A small encoder-decoder audio transcriber, trained from scratch.
Model: 24.6M parameters, log mel input, encoder arch transformer, encoder norm layernorm, encoder activation gelu, encoder moe top_k, encoder num experts 32, encoder layers 8, decoder width 192, decoder layers 10, decoder norm layernorm, decoder activation swiglu.
Training: adamw at rate 0.0019, 11500 steps, batches of 128.
Data: trained on read English sentences (LibriTTS-R), 15625 training examples, 94.2 epochs.
Rows from block 4 of the text decoder of a small encoder-decoder audio transcriber, named by matrix and row number. Rows with one number belong to one neuron. Each number is 128 + 32 x the weight over its row's rms, rounded and kept within 0 to 255. All counts start at 0. Numbers have three digits each.
After each neuron's rows are labels from the 100 texts, of 14976, where the neuron reaches its largest size: "tokens" is the input token at the peak. Only what is clearly more common there than usual is listed. The data: read English sentences (LibriTTS-R). In brackets: how many of the 100, against the usual share in percent.
# gate: MLP gate (decoder.blocks.4.mlp.gate.weight, 512x192), inputs 0-95
# fc1: MLP up (decoder.blocks.4.mlp.fc1.weight, 512x192), inputs 0-95
# fc2: MLP down (decoder.blocks.4.mlp.fc2.weight, 192x512, transposed), outputs 0-95

gate.114:116102082106171120099130115162078108115148063122064096149115094051102098106103132167163082108098167159097147175092133136135118083131163109128165105178142133134159118141105134207108151133152172077114100106130149153117098193122098119134087117122141136092103170162105158125214191104157133149
fc1.114:104171165149136139096196123082143162137058131161117123181138094091153119159123094103116088117145140117179097063101145118093144148104131080117169116113164107176136132100153134146114146145127124098085090120142116058096121135148148133146089112085148038130113077111074097079150121089165165131
fc2.114:120091153132119121139142148143142164088105234120173166115145152097099129190130105162149167172127101147129137140090063144095114175174140093119166127121135110126165082138211091160166135099132108110136069131148088075063120152087137090128108070201126120083128109133130119180094137126081180075
tokens: "u" (100 vs 2.3)

gate.186:141122135079139146089121147098132186094160165148139108120118116115084114095177157144084111108094110124134077154143097088147135064137175152090064115125112163120143113148125085045172132134129146142127142133183088135097060130154142120145156124105140109081170202105097127133207150086132091080
fc1.186:130105128140170132146132188124142175169151106074169151133174128095170183152124123117161167132125087092156176126146153136063174060108127094096174148188119121127168146124159109093102131155102143117048125185112080124143094179183128125130075184144154168120136103110159148103136146133133107106
fc2.186:133158124140088121075137151135169177127128122072158130163191129160085136115095122131113153119099163068165119100125123063143149102154178141126085072075095140121076116111173102060142106085167133119087098097122138110145152144127188135175140108165158163071182105139136111131130102135074104153
tokens: "l" (55 vs 3.3); "u" (13 vs 2.3); "r" (13 vs 4.5)

gate.470:137136087133117136107180124135060217043133128189118156141154114139048091140088097087116136094183135212128113137095165072123096103170145126186086086117107136136113178138128181137054171147090058128130103152119136119089162092159153216147084134176145144132112142176189147069189120108147095146
fc1.470:154152129140132114128136116131146153126123132093132141169166168128150136135171134096113162176134155097129152136156094143124116034148177141176142170136103064103147112131129121104162112114134124124126011131152156131123067181085108141186117130095139156140125102116074185099132125124125099106
fc2.470:107122098136138106127221126119176117138184152112165064127124059115102140090128125131141178168166136104164114126179087128109156154142150157134115144159133091136105161106137106164059120120148146109175110129156124110135120167097106124170155132086144131114084143056221132144162155106167147132
tokens: "t" (72 vs 7.3)

gate.491:117118136124161153108090089142117131105116179123104090103159114187095130147131136087098146169119098192143096140129095119093125143162138146186072141117089144099100194132126203133091140114165105085163107115144107143100116016135158145159119080133156145161091157166137143100112111107130117113
fc1.491:141137145138121162117108155158083113077101150096035161127184161109095133133132126126169143056146234135169116079154120132128134125121148127087133128115093150156113054140091170118075105196158047140141144158109055128100135076196108084133146097160128162146122063144126160115139107110174094062
fc2.491:115128089092144133110175190148096136161111056106102147126174139121136117126083126101105111103168106096140153164144146130098091131177050174126157175090163184116159167080126130135133100188151130127115103101162128126131106097158077122158088126103117141162114131143175166110161122075141115078
tokens: "b" (39 vs 1.2); "o" (25 vs 6.1); "d" (23 vs 3.6)

gate.83:068100096142174138076092145129173170103132123111129152099102054148112083146139134127159156188112140148097098202127150082110149124139173139133115107145128066118093147146096101111070142146161146162134163182119132179105170110117151069133153072103165108183146200149131141131148128107161150102
fc1.83:106105173092145218082175114098096138159093146105127096138113153111089110125172142102158150168085170149095171132093146086127122141159157039146138152075121093144107180144113029098141132069151150060157093127127141124103146145103104133129104153103150155156155124091109149158141135147108167135
fc2.83:190128199123127132112115124164062130118146160089157162068112168151061142133104120109114140145085107075158128171112079131160104177150070151132151085072113174123115094166126122155134083163131115169139060127150211121155086139065137090121099125138108129125150110166148133141158200194120193133
tokens: "b" (90 vs 1.2)

gate.304:122136176123152091146103145178088181105120087096112084144165117152115097105186110087161146104094115063145123104133174161183136162081157093117128135143129139105131052178104128120141143127092173164134146102127137130139183180153121157113067164103080097132133134136087123144114167087183111118
fc1.304:070164118182143161138069099187135083102166104121104089136161125118120098166157126155172104135106084108096112164131149154173108141116073122154161133085150132102152060153200097110131124089175145093152093138132112096142137138118152104139097104107177131162088151176054126149125213155180103158
fc2.304:157116092129142082115153159109109086148130168228086087148112142157152139176179130098117196132108161171167177108126116169140148151115103142071115156102119102109141141154086091173157099129139105155101150156172190165182134092101209142098082099137125109104108162082156101086144173113176128056
tokens: "t" (70 vs 7.3); "y" (21 vs 1.7)

gate.7:088135162102186030143198175107097100181136116102171116134119115079143096135190119089127082156099075152164131093076145092129136112193120171153107151114117183134119175131087109160149156119136132159179108178132172120169104104125086135123108150091094122176105136115108132116146197133116162093
fc1.7:158114105111119083086185078079099121148129167145159133164101144140143131152109105114178115079103059175139150150132123139074119110159146128128067117114139131119111131169103162174135126135149099097056104158154199101121105123152172156108080129101171208157129172128158143110166157113094176127
fc2.7:198184147154141085194106177178159104137134121145138147114144056124137095192165115128098080120106107173116150180119135155185179141073155126121157093132116174122105105186125108129096140122068104100194156145083138141127139105086144142168127168108113093157091125099119092106122138169130079209
tokens: "i" (50 vs 5.4); "o" (44 vs 6.1)

gate.325:150120132093116104110169138167086137133083165100113108149163094159112085132069134135168171205138129115182109072098102154067102138162188118134094107173115114137069122144114160146150153050153130139099119122183170124153166080125143119125144105112146135096142171136111167116109147133105101151
fc1.325:090156128132158157187161094135094102143157122109128148077122078116099129153092111063152166171132112078162090134127176176140162118132131156161122126199072160084182094138054193140131154159112123122096121152123108136161105152155119102135158099114155143145122110151126084136101245082154102068
fc2.325:127140093077092131101163166108122109110158070114138166132168174110129099187110117113136114159180101128123156140208150179160151086072097128069132111173107136128108101111096087095147107068112179188159096114194101104105113156128180070119140116116207149109132160165129085178143143124123165084
tokens: "i" (43 vs 5.4); "l" (10 vs 3.3); "<end>" (8 vs 1.5); "u" (8 vs 2.3)

gate.15:119059157126131076160169151179065103136134139128110137083151098085132096147126108124180123098143137099140128175108162124132105126151191092126102140186132163117132125142172159130171116152082127074072178100103167161138128153156047116152129162104084106121138159118112138125140076144109169155
fc1.15:147117184110108160164171109174114133127053138143072143112113119189163104156098107065037116139172151106163061116169041141163133183145149138165103107155142043119139121149140134137122100100158102101119103132071169125156116138128179151113158106128143120091095154149139128084073120183121149130
fc2.15:112176161121188114107216171085113128108099167111119129113109089095113073150127110119155144043079067119121081120118105097109164187124075130135091112141134089121120119098079113138087125120129190093129138159159142139098125082097209129121092132055112095116107123133189141124095150125183128097
tokens: "a" (85 vs 6.3)

gate.369:108113156130209086100099115083156124141071131145130108104110126108128099158168129164103102131135135134108144135169097132130097148121143137082101118167104123081147124129133118118170129178118163097165110163130154120166131166200117074122130112103104157126098150185062086136144188158094096172
fc1.369:102108173101107161148195117140094130018120067084174118159116089145149126142060168098170118139133138120123168147160155127149119191120143110159159100089173147121149144115077160153075131167194151115119125117169127118065134220144137125133123127128093177149083149095107132173098100058112124137
fc2.369:075132152116113150178183118128119094132115150097099133147149054125106085109140124115182130131071174119128145160129118142192095075144144184120165139106118104204118115098136150147144168126072122079104109127179105115071098153143118118143184084125082113167118126121134112149076154089106138118
tokens: "l" (60 vs 3.3); "m" (19 vs 2); "r" (12 vs 4.5); "d" (9 vs 3.6)

gate.317:117131137129138116175087156108133100145113134162136087140127176145109079153134129121117129178102169128086119143154124156085107103112087072155121075162087172098100099141133198110155148099195150053157168097129190143151167088074092097133166193180130116086129123109132097157134131140116127109
fc1.317:074096122166156121110178089098074137172109098137071142112139126146058152124122097151161136098064167162118113073105154096075080138125139171115130143143113059132116099124129149160094118127111096151115207096139099162130077159086151147136143116150141086145137110145083143129139075141171110057
fc2.317:169152134172106146085082098149100102149068151077114105184152130147118104193121127145116084128113179109110151143130090092146113093159138132089185131076096156160161081187030121092097066083148134103140078156142182085166124139115100186130119142124118140109123093158086123127153147091105064117
tokens: "n" (73 vs 5.2); "d" (18 vs 3.6)

gate.162:142093098092135138123102152119110123156151167115132136104149115157084129108189123158156113123123144102157119134078107142120053152141138211146099195141037134102137213137130128187118092111122101114157146130106147149192151147053133092134139148180145089116116154081141139129149170108117117154
fc1.162:159159088118103153117148150141128142126133123069090169199080153157113073120117121147138128166158101068122121101151084151137136112099165111169113173117196099110180093114118127153122114119110104157137145137142083121091115121080183103130122152047073162151135109161127155139172149075153144185
fc2.162:152146114093140134109084101091147114129113131185154121164087076150197133117143129101152077140186083122122195142137055168094163170110129163109129196144138103097170138101079140078105179148107144139091078082115121145157089095105133131181112115131143141164152139106146089151186092116126114185
tokens: "i" (78 vs 5.4)

gate.464:112084117073152092151162127143106092163119119109120122114121113085153160139127118146126085163092160136134152090107163120151141144156171102115107120099086131140190189131112098164081131098131162117114160127171149184158135166113154147085082116023113091143157145148115143169114118176160136175
fc1.464:157086151099134076100093105100121187155190132087157142100113147145143096164068116119155142123120108133114129140134129160109153112122097083094097114143172094106148134154155157106124111138091133089128107117116092184137169105132086112160145091127108183154156127157123143170047141095129120067
fc2.464:129113147128106134137138177138167178089095161156158069149129112089108128093132155123121140134096116093108154172198143112112161162156118125183074165107115094119163213104153141104096087131091102038091163116129173146113185173177127151110117108115095132165120135075117113169131192151160165137
tokens: "y" (35 vs 1.7); "d" (24 vs 3.6); "a" (20 vs 6.3); "h" (14 vs 5.1)

gate.16:151085108100061139102121162154153087174127131152054142122177107120095102102156149121119158146114105138089162125074130078088101178124099188082105191107078134129146138130143090175098157139121166170094116173155136110118169095127086099164107071219089078166112143141195121194149151136117142154
fc1.16:142122082135175149084066126161082104065145120137055152136122077074109085131121143163119189147094144120124139118113126106150095104094114124102180179167140173131103113150128168112148112143155108149196106110106101113136127095133113214155082152128141130122102139173102112072077170144152096177
fc2.16:114133127113105138143107134184099111120100044140137135060124132144117174121080123106103152118157133102144121127160125111084118090119088137183125166124140173096140163165140110135149097101142176060106155166139201155133109166125123148101096114081124085109098140114122112149177103138166158147
tokens: "s" (54 vs 4.9); "e" (26 vs 10)

gate.81:095134177120087108101150170183154111145139124124100134067126078124106167165159112088143120153110145073084118130083117135127111086114111195067106103074075152098106121187157115171113140129126123150145113194155137144111079163156079100160171134162122099174142203137154180085164104144154135118
fc1.81:138141106101138165099156107098134151087120111116100166087189078107119161154142092110171119150113208132076115151147136126148193093130101154104110153098103169112157091100093078128114088067095098120152125115125045080109112154135142115128136093130116095178145143111147129163106094112142105166
fc2.81:091121156107146134129112128174137131157158157099108130096161070108143120162153129121137102096104133109104107139094110150074140139156091123149109110118101097162192132103142120097132157094076162141096116114134129156187169130104152181059123165171096069100126128139155093166172123120181134083
tokens: "a" (63 vs 6.3); "e" (22 vs 10); "i" (11 vs 5.4)

gate.435:154097194128186113077100101056137135113095100075172122142122147114167171125124133169112087147110119175122120130114161141094117164098170093102116094184147183070147116149085156135156171116115099144135109146131129125140124090119069171136120074128158157131135123166138156122119106095140107132
fc1.435:185160145098129160068143171170130082111121108089087177127048160192099093081142136113078105153155144181147132145120131156139123094122143153115132148148092094107056112102178140122136168147168095196117076123060102137140164078181195149096109128102137083144113136092159097159114120124077102125
fc2.435:155140154102138124104093161156174135171149099182133185107151076141098107100117129147086120115136107094137098169189161141190139141073127136112125118164090118141028098078111134158181128103136106126137136166160125171099144126141113155136032131167110130107185143133144110102095157126159108149
tokens: "f" (90 vs 1.7)

gate.197:117124150142153110167083150190163086142159093117100112128172087124100136116187145150112149122105131075094130161180083163212132180146131074126099101138041130137143134094113104074107113079142153147092116158164142122130154154164034144084140144142075119177110129155141092128056132100177116176
fc1.197:194118151130113086138134139101119133119093159156115134178115144155137130147125117139172118100171116095099098129146110141155158175138137090148132147088080155128130125121099138133169122138129141186213131117097119135162199079149156109150122119068089195122123137146126134092161149104099110159
fc2.197:061124089092093112081134132149191096069155113158121149149139117107139142107168113182115134087131117142131125117106181103114102131095181195132131174139125104116129140145082132189110155146164075142104094122192116116149133135140207096126208105168191110134173114142116119166154100138153142140
tokens: "b" (97 vs 1.2)

gate.377:136169108120125143145172142164154123127120176162129171137162127155146131099135125098093147121138124110110161110128178062158064125159131107151106162117140070109113136174024161149080133129067136110080129174173051081099060118098149092155147059147178126155134158145155137092128120161158132095
fc1.377:176114139100107144111111123111134171087137197155118077144176091152120077126108142102167185173077127113134103144154140139099134114107141122153171150137125157130104197114109140121161104162169079143129072147113106073115156115098233093092080091138164071151082171108144077107162142094092110100
fc2.377:119169115104113105163091177183102135132104126161146122105135158173091108184115128188137115151086158100095069188158132174098114139118166105130139100151081075124136153154137161143119119073117106156120130093158108156161109165096165144121070168206150120171102085126150164160079114099146119116
tokens: "e" (64 vs 10); "a" (17 vs 6.3); "u" (12 vs 2.3)

gate.289:131105136095167168138121089105125188118113141157118090148130160179081075138088158115127152168193110074112090120083163141079096120140151169150114131118085144119094139119049142169063142093127164176103108149173097099109184108160129199191146106178128130107127151112108136063113175106179136158
fc1.289:130118170130075126090125119100157137176095071102093151182068171125136228146094122172171085129120113105075155153124108132136134191104132175165143100116071131154132112145182162111135179104118104118149143090145103163159160102116120198104183120165104102152149126138119135120177137104129127103
fc2.289:126068157167090162141105113129133130166163116185155122122116149180128101056174113066124174160130096126135143115064124132097133184149103106175103141128113140140111071185151135099163147167157124183131137161145088086149137074127155107158105152111170075119100147108094086076158149170165181111
tokens: "f" (88 vs 1.7)

gate.321:115141121120141062096142108128116190108155153174088051136167117156128114137190086160173086144182164103161120147122093132109130085111148118115050151114118140089153171168130127127163100057079107080133078132149186071104130162089161171096163178121110149128136177178087169157155146153122075179
fc1.321:103123199126172141098117080114131110086100111152158150098148201092122154138111124117136153120133137121110103084127168121194158101107075133131072171148117064138135102084120105104158129099131132134084137181118093150111146026141112156074077112136098156142158077082085131156126114114205095088
fc2.321:165091145150130145136111115155121121105081114121077110172065105034127179091174154118085160123094169145075143082099164129146133192103115154181104103078172122130102114103154077110159135139127162081109156142152141163172167138122081165084099105107089138156110109113083169172146125101155125132
tokens: "t" (82 vs 7.3); "w" (13 vs 1.9)

gate.510:166137163154131145167092150106100144137165116112104128142164104143081152138175136010123127108135126066115098171158124149117072094172166117118149123117089213103161149139120127160167148092193181128150122154117122123127142149108093086144154187114082138110069133116124168141115106128161154159
fc1.510:100089118141171165161120115195176153118113191136143130146157072097128153124081101152154120083079177131076073151107083133095128121121138160094118005157126067142107130145132149180114180137107156083100167154100110137197161142145129106170125094092089126133107096100181130106099123159148177109
fc2.510:091128081149106111142111108144201198124152166124206164145081120096143079164109134082107203180129106059073130103157151128175087142177154177133149092068117133125126090052122096134118129122104167118107138126142078209148181136112097157133102119132131081130099085131115144156090089096140149163
tokens: "t" (29 vs 7.3); "n" (11 vs 5.2)

gate.153:150056129138139086152185108121115144153129094084084099193121093110074121170109119178139142069149143144114137185104110101156133105126160121158162125148175151082157109125116178144147184108151146158078121123114201131160111098048134141163127121164081068112123132118126148144085179098184102073
fc1.153:131118092083097097098089139140122134143147140162149105110149129126103159152152098159132105157178110143074060071149136158172154088072130130129092160131129137122166115147145113086082116100099141144080084132083134123143132142108162114147088164097193182076154120076149191116146173136113134177
fc2.153:172174102057168101121161097120168111136109134152059103130125088115116105043137114104141166116089082114112111087131160129106129115155116143151084046105108122106094174128135086149168164150120086093137153111126174141132126149108114076152136158061117116165145092129155085151118117155113172181
tokens: "b" (71 vs 1.2); "m" (15 vs 2)

gate.459:124130098139087100150125191205121097147103142129127075085190137098117137177208109048162086165079123163132139167187090144162133153114069142095123146114107098123185135157145088127121111098179109137127120161190124105085098139099107125144137123158131139159157114088138105210098161158129120133
fc1.459:123114105138170137092100148104183145116151145143196147136148087106094119139119147129094135150086143014135114139102097212099149132117127118138156088200109133145112173110070117118148160119114191125131164215162161075163122086059092169085089183103182103092121147079077087123137158099107139162
fc2.459:139149112118151135127152042130136109155159153093023126151144140158118090046059164155134102139159159124121155109145179098191147115137133165162126156114141124168143173122105196158150092109166148137096127116107146122149098199147135117101097127128067120120084108120116122120126130080087151148
tokens: "t" (40 vs 7.3); "o" (19 vs 6.1); "a" (15 vs 6.3); "r" (11 vs 4.5)

gate.372:107099140144149087130113146103117159137138041119092120127166141098123188122173125138140145169163149179111112137158145127104075084186143139126107108185207143104116105143152191141120182155070126166090101081103158167134130092178110069089124196110101169134164132167126141152135114102149105161
fc1.372:158124126128162118138099144092094144058138107197092147127091157138124065148109125104149190159113161143083117099135188145133092194136106125196086154102104112104096130173099139095152088122115114129116218139097092094127090155124028105069097161114073174141115130143135169185193107156156110160
fc2.372:255171124100142108138161108086082114172137091143107102113138182134127153177090116112140107138099176173105134129141178106105063063095120139098178098125093116107112110171155143134155160118155053081121131096130159106124122154161085146155143135120101146130127100133176164070111102125114127197
tokens: "a" (47 vs 6.3); "n" (41 vs 5.2)

gate.105:130095126136128109146145178128108139070145163108155098115148161049082158115125101153157136078193093123151149117108077138111159134093141119123144142163077140121063150162101120103180133162116118122133140177126179096169085099130100193146182172114159107127185180107111128140160144095160150178
fc1.105:096105088112122135109106088109111159148146107081130166112098117137098139140121129172137125134116132083166101116060145157146126131085124101123067129157127132125181129156095152126140147194160222123145131119104123077145094152131094130115112137150110156134130128114120087217119157067167107146
fc2.105:219148101153152147102104136109111168131129103165173163140186147106155171102032157136154090125082128093208135085111175122079148082110127116122146091149154100129089140148151118128101094176228032145122175109181137119090094068167164097142159111110166100136110135107118124095105100115102151103
tokens: "y" (39 vs 1.7); "'" (22 vs 0.4); "t" (20 vs 7.3); "i" (17 vs 5.4)

gate.181:087101149108114163176100059177092129091131143116134147093128120113120125109165143122130116189121120136101084132194152111123093089136145151173098125178119201136122105122149185108173066151111063095131163148134136167067128130115144161186144082108099130136135171164161123129141138101195135142
fc1.181:124165154105070114138105129139152143200134141111122101098109145159101144102139138171092084126136164142128074110129116057099124171077152139152155139032093148167089132127166131046133097151156089164145137092141165128100122111139142131103140122181116083148153100127172074096137142125106094103
fc2.181:091146141101095134082144129188099142092043157142108066106179183112069113132137147082098132150146141138114127110151106185104159140069182142153128145067093137144110203067119116086138126143113086176115128105141098122130145131117134161139164152157157092169128106119221131153118130138127189110
tokens: "t" (77 vs 7.3)

gate.451:127166116122119089110120138135093089153119179138112093130182113085120154059176112107142157125130146121159142170127130108126129160150120096081120122150028106121059186146134136079112099152184125156111064094172126156123128141122108186132103105092121111123108148160138118101122139132073148090
fc1.451:164137088137143103205063160122101107092122108112143146101137136110132135146123151077114123165100147152155148152083117142161138123132098138139116159126173105135124140190045146162098136096086134147077150093050081143112144136123093098060154153131090129112151095066140163128140141086138158140
fc2.451:134126115120142122130132078179140092127156131103138155127135124142126116082077144151059155115251101105173111094106149135177131099135062155147166159114152128103126193114136123133183135153150140162127088086157139114098100147089137076123142111183114052145067115133152108123109164117167145096
tokens: "y" (100 vs 1.7)

gate.483:102123172117125139188135132154139165127057102098156139134123112097091114110168140118126166121095144108029138179168134142174062089112120142109140127129162071134216080127126149135116142158168142159143089140132127059079128184178069149155087194123144111126113115122116148118134141130133084168
fc1.483:161098137149138152043104131111171088138087110118172121174161169115177130151100128159135120144148135096124144135067126152134143128135118086158184081102153083131136102169164051151087111193161166139136147178078086117121087084085116126086158185120136198081098151107150116117162162078115140181
fc2.483:101099123149147084113076104126135059108153107177157123191176050095167137137144138091126146130134071079169162120156109116146139057109166119165172087126130204145106132088136134152081165133172132078159139128104111106121157172079106157098192154138149132099136147168156146090138109163125174174
tokens: "u" (66 vs 2.3); "o" (14 vs 6.1)

gate.253:064090095148118150134133158151155191143149105097119130161146134106167098100137128117101148079169083137145180086123127138112120119075177151100171109147128097143075177183177136160119139134148106098190151174112107114112122097106149136088102106146109072158129211156108096083125083141170143102
fc1.253:123135149141129163081100127092085157144071102082112157115186102127150148121157183117102124129133178081174131116138105132137125091049118114102118138068076181141086186101179080098169113135109122189151116134144146193109068136111110096153170134145100087064139140132174156104158104079140127126
fc2.253:139115095053103148166210129116125117137100172078112082108110103085084131078164122121114195113099125091149124115152147142156074113126108107162122108092162057112149154184149145055121107145128162169111135145141147177132147124133138139193106177062133139125078122118077068132130085102119124125
tokens: "i" (34 vs 5.4); "o" (29 vs 6.1); "m" (23 vs 2)

gate.511:153155157097124116147172126106124127098156206173144114191141106154120072078172146082076144129065061109130128185113139162160125117133133184154126104120120209098114169113137129152167122098130097143145124091168101166139128095110173134106122092142142141154140151165170150131163122168129096118
fc1.511:137114072135163055112147135108044130108141131120083150125195144161108123119128121132156178109097058114120127166112141123139152112175198141129086147143117181145145087192097191127122168099131116106097143170122116173138115157054157125104115164126106168186128113085075124190185150063156128106
fc2.511:155142126128092067114146101096124030101117117121127115065152104129180128086101092161107111132135142123136148120069151142111130114131123166140158158068199175122165126133084120123094164150212170119171122195079124138139096161118155127135128160142119075119138155126109157091169134074101189061
tokens: "u" (34 vs 2.3); "a" (13 vs 6.3); "r" (12 vs 4.5)

gate.20:099122104132131131108111068136145109152056151196096107136112148126154121168099112169104134142150103156151149124167181034096143128181130154128130148124117128130070198135130148193130107104123071098095139100174138177082053123156127136104176069072178111145085202067140113163093112169124117117
fc1.20:119131127115150138156130134174100115078137193169146133135178126118086132100074091149105180122103171156164153178096136149159159157126105120031085137141174149129073106127083118153166141190162122145115162112141192084145100125195084114146174099118155139130178145102111139097133117135108126143
fc2.20:152105109151164139159165185155106134071100063166167083144126101131104077089099124108153073078110154077126102132139078135132098124151110117146117180110134176106153135106142159135155090101090164173211117134111136066182148080153093154172065118112047143061106093130138101069086114120148137150
tokens: "f" (51 vs 1.7); "d" (28 vs 3.6); "c" (10 vs 1.8)

gate.439:094144087156131118120127140115065107165155142118113126158103157130139102202136111135112154179139127149073116106124116093107104096133157116092150131151146109123199148170134108092132105119093095061096110115132144091142155130064168130075087206153151122120112102173163160136138169139162104209
fc1.439:174099086126163090146116187142125119139115128122163120134122085108139162088035113113136112135132175110102135156160154141126133157135126126104144146189152158075186130180133242182132163160141142147099103126092072127116071135138095154109105154090081136092127137139136112179150114127138136122
fc2.439:058177069162138124100133129153119133121193147162182080135151145163095092188119130129183132170086126141131126084125129206111128134083119091090114134130174138105139109135196065135073126175140194101120096090105053102108155156106169103125107131118144111163075065156166153153155156180124180117
tokens: "e" (31 vs 10); "w" (30 vs 1.9); "u" (25 vs 2.3); "v" (12 vs 0.8)

gate.320:062116095168130144086152161115083165087116128153131160175122115123097137159125126150112094117165118220102174073145075112178115104105110123125070097189122116134142132154140121132125154130140100128166137116183127080112105076120115161136141092127120145113116117179117161123081155146125107093
fc1.320:121145150186107207100169070077092152112144136132150177151096153177116080139073092154075155098113106179136140105093152126057090111134119196117134147169173111115121128102138150110140082127107111141110083092184181140102131123086128158163128053140099147111106119117103177103137117126126145188
fc2.320:142094114138154043144110100152174109075138113126091119058150116098149173134159146133077078103106165139091108115132102167171120110154099151122082108091137144121157134131090135155118095058124064154090127135109113124114099126164110146125172152088121151138098111123115144119181115156175174177
tokens: "s" (65 vs 4.9); "o" (13 vs 6.1)

gate.24:090082123152146123115163142133139096107143194125073111062130169154131119151141146161120180209128112093099081140122111133107114115143143131085141075130148088116099138170150206142100160090140122063108103137130092120125145187152113150127174164067134130073132182100142135091140185189093174178
fc1.24:125146122111121168193100082117101103161109131115127170091129165063134145126113125146145154107115099121085107155135167093119136112174099094156150160127065140157160056166083156189093058145167069101096147173131131113113065163116125129109101117168132070146201106109182132147151143186116136121
fc2.24:119116146159140130056121164101171083149172092127067152147080175052123128123120140120151179082182164123150111085136115121156117182160205124121154140141129152130148072070091126170098122118153155160164061113115093090101075175115134112092110060169169111141115128182127126158161138114113186133
tokens: "i" (69 vs 5.4); "n" (15 vs 5.2); "m" (8 vs 2)

gate.150:130119093121076094132134096126114172067129187087171142108156113159158160093110155109163104092165117118123101156107167129104052152152142149082083098116101075133059114149111134159145116146111155104165133145152142128101098146149096154163090092142171151114188131118131094108100109090139121114
fc1.150:098108156118140133114080138114140075162108143114164155151183132172121081142111125114141123142127080119175114118095158109085152143173099182152100153090131104155121133114153134150074154079158171172124095111153147177081144077119119117109152143191079148105115121100132153143140144073076194119
fc2.150:124105143111191089168095113154103130166122091143140138118169120080110139134176115139092125181159142145109142155103138092092192186158139170160135063158084166131075059117101125112090131145140072133109140133083111142140143125096108114093145168118180210104117139157109152156189178140142127146
tokens: "t" (54 vs 7.3); "o" (14 vs 6.1); "n" (13 vs 5.2); "l" (11 vs 3.3)

gate.357:125081145156157072183149098120118205139121116108080098140155107106064143152127116087148184092100151120104090186183099168100096077182112123086126128139071117100141161070058142122083167132136142126138151140163134166143156160125117107149066101146089085125172141147129193147118181133215095064
fc1.357:135121145141120124206104140162119164087141189133168106072166087093132096217138088068119108153137102141119153129110155134147093122145172165145115149104113168131115117131143120126142122077096128120188111098086093130179162192116159175129107171133103091131086095139124162159143096182121130137
fc2.357:133139169101176053180117127147097188141087159153162157099104139124129122156089139153152159133097083138042119099129147103116109165125158114144099094123098172112081067175122152151178117096149138123141149131084115153130152143130194173197067161123146080110122072106064113102169102061093205140
tokens: "b" (83 vs 1.2)

gate.96:110094149158171118132129117151136173104082120096119141090180161134132123168152097109123154149186137130165112096126165140101132036166132145132075089196144104088147167176073161155125117141107124132155157130073094153104141142136148078150184126160201160118116142095077181145121126135057165116
fc1.96:189123162098140169139162114167124095133133149121093050092101131153146164092155111095117123071116119162131122122109152089141068158172124094128146123178140069125191105141091082042122119088181131109100124129101107091105092107161090127120166136112144070112140092165079105159095097198153175121
fc2.96:143163165102152106134146136136140117074116132115116133078117167164120115108115137115146135134116148102149050054017143178075066129050145142138110128096154144103136117086151140160132121081094173102161114094056099126160133178151190127115120098137158118118150125155040073162134156067128155085
tokens: "i" (46 vs 5.4); "n" (42 vs 5.2)

gate.60:131104128120125108114154154085127145119127155103100113106136161109132116098127134066107103121125175095090094129186151137186097157108116186120103106081136051119164066181111096160131112142173080135130094103113175100124129123124118124145184123091132145058160078149123175200103137157145179101
fc1.60:097128156216149123096092171063144164118162096154157152137090106192173112114162144224074123178118136112174099109125114106157097088131124126049122105212133159098112109140079127133164112210123092141122116091116159096116144113098138170176131159116106172093112132094129141134113176108140120176
fc2.60:143069147127150129140122089170112171214101159174065120171138105138164136140088124157142193109071125140084135119170138085081120128165117096120151194182060141092094085126116170157172200126128122124070097138110154116133192158165109148142091186165163098129141136120178130130139150129118091130
tokens: "s" (77 vs 4.9); "'" (12 vs 0.4)

gate.51:120150125113118123128093128127099176105110139178142161131152094139122123151107153104085118153169117153183178102100190056094103107091161154105081099087109178103177203146114138169171110131116156176098155146213119126055116128154177095129139097140121123110131162120092149130136125122157111083
fc1.51:133151129129159151139073127088193126092085120121219151106167137097124152154166135146128148146176121148102180108141089116111159140117133090077116076104144127122135147113132113071130105086198099115095126067152167112070103120126099182094077144112114155160100136149132097173104174148173103200
fc2.51:126134126128095140087141107126122185070103158105161145141177107169150107072107149118142125126147082121129102155115107117135087140113067139114135128109159119106211136128134140121144099097087145145133135128120136144128121107156112060167086144091108129085208122155152083159180117080143074141
tokens: "u" (50 vs 2.3); "o" (31 vs 6.1)

gate.112:150141081148138171136148139070150155108138066112129183076116098103051115129122133109144101123123113135123096120111136158123086116105140153176105084133125109130154137183121148147100141141063136155185104079051196107135131126145127122134144148096165139127187168168110181139138114141148104087
fc1.112:101147145147141151181159168150152125114101120116163143133180089176122186147074121164189194166139175118172045125145097105070094139126154104130086116143153129135103076100117146115094132106092127097134140144167142117133147122127068097183150104095139131082141102130180116155070102148044119137
fc2.112:161058128114177153145121087149111098160158138096184104098062126152101194103116124130130134142113170134136105159083085093097158166165173156110082186120114194158139075087081105122144077130153112184144179162131064113136091134160147137155157064182175169105107174141175115126102114143131071144
tokens: "e" (37 vs 10); "l" (33 vs 3.3); "o" (22 vs 6.1)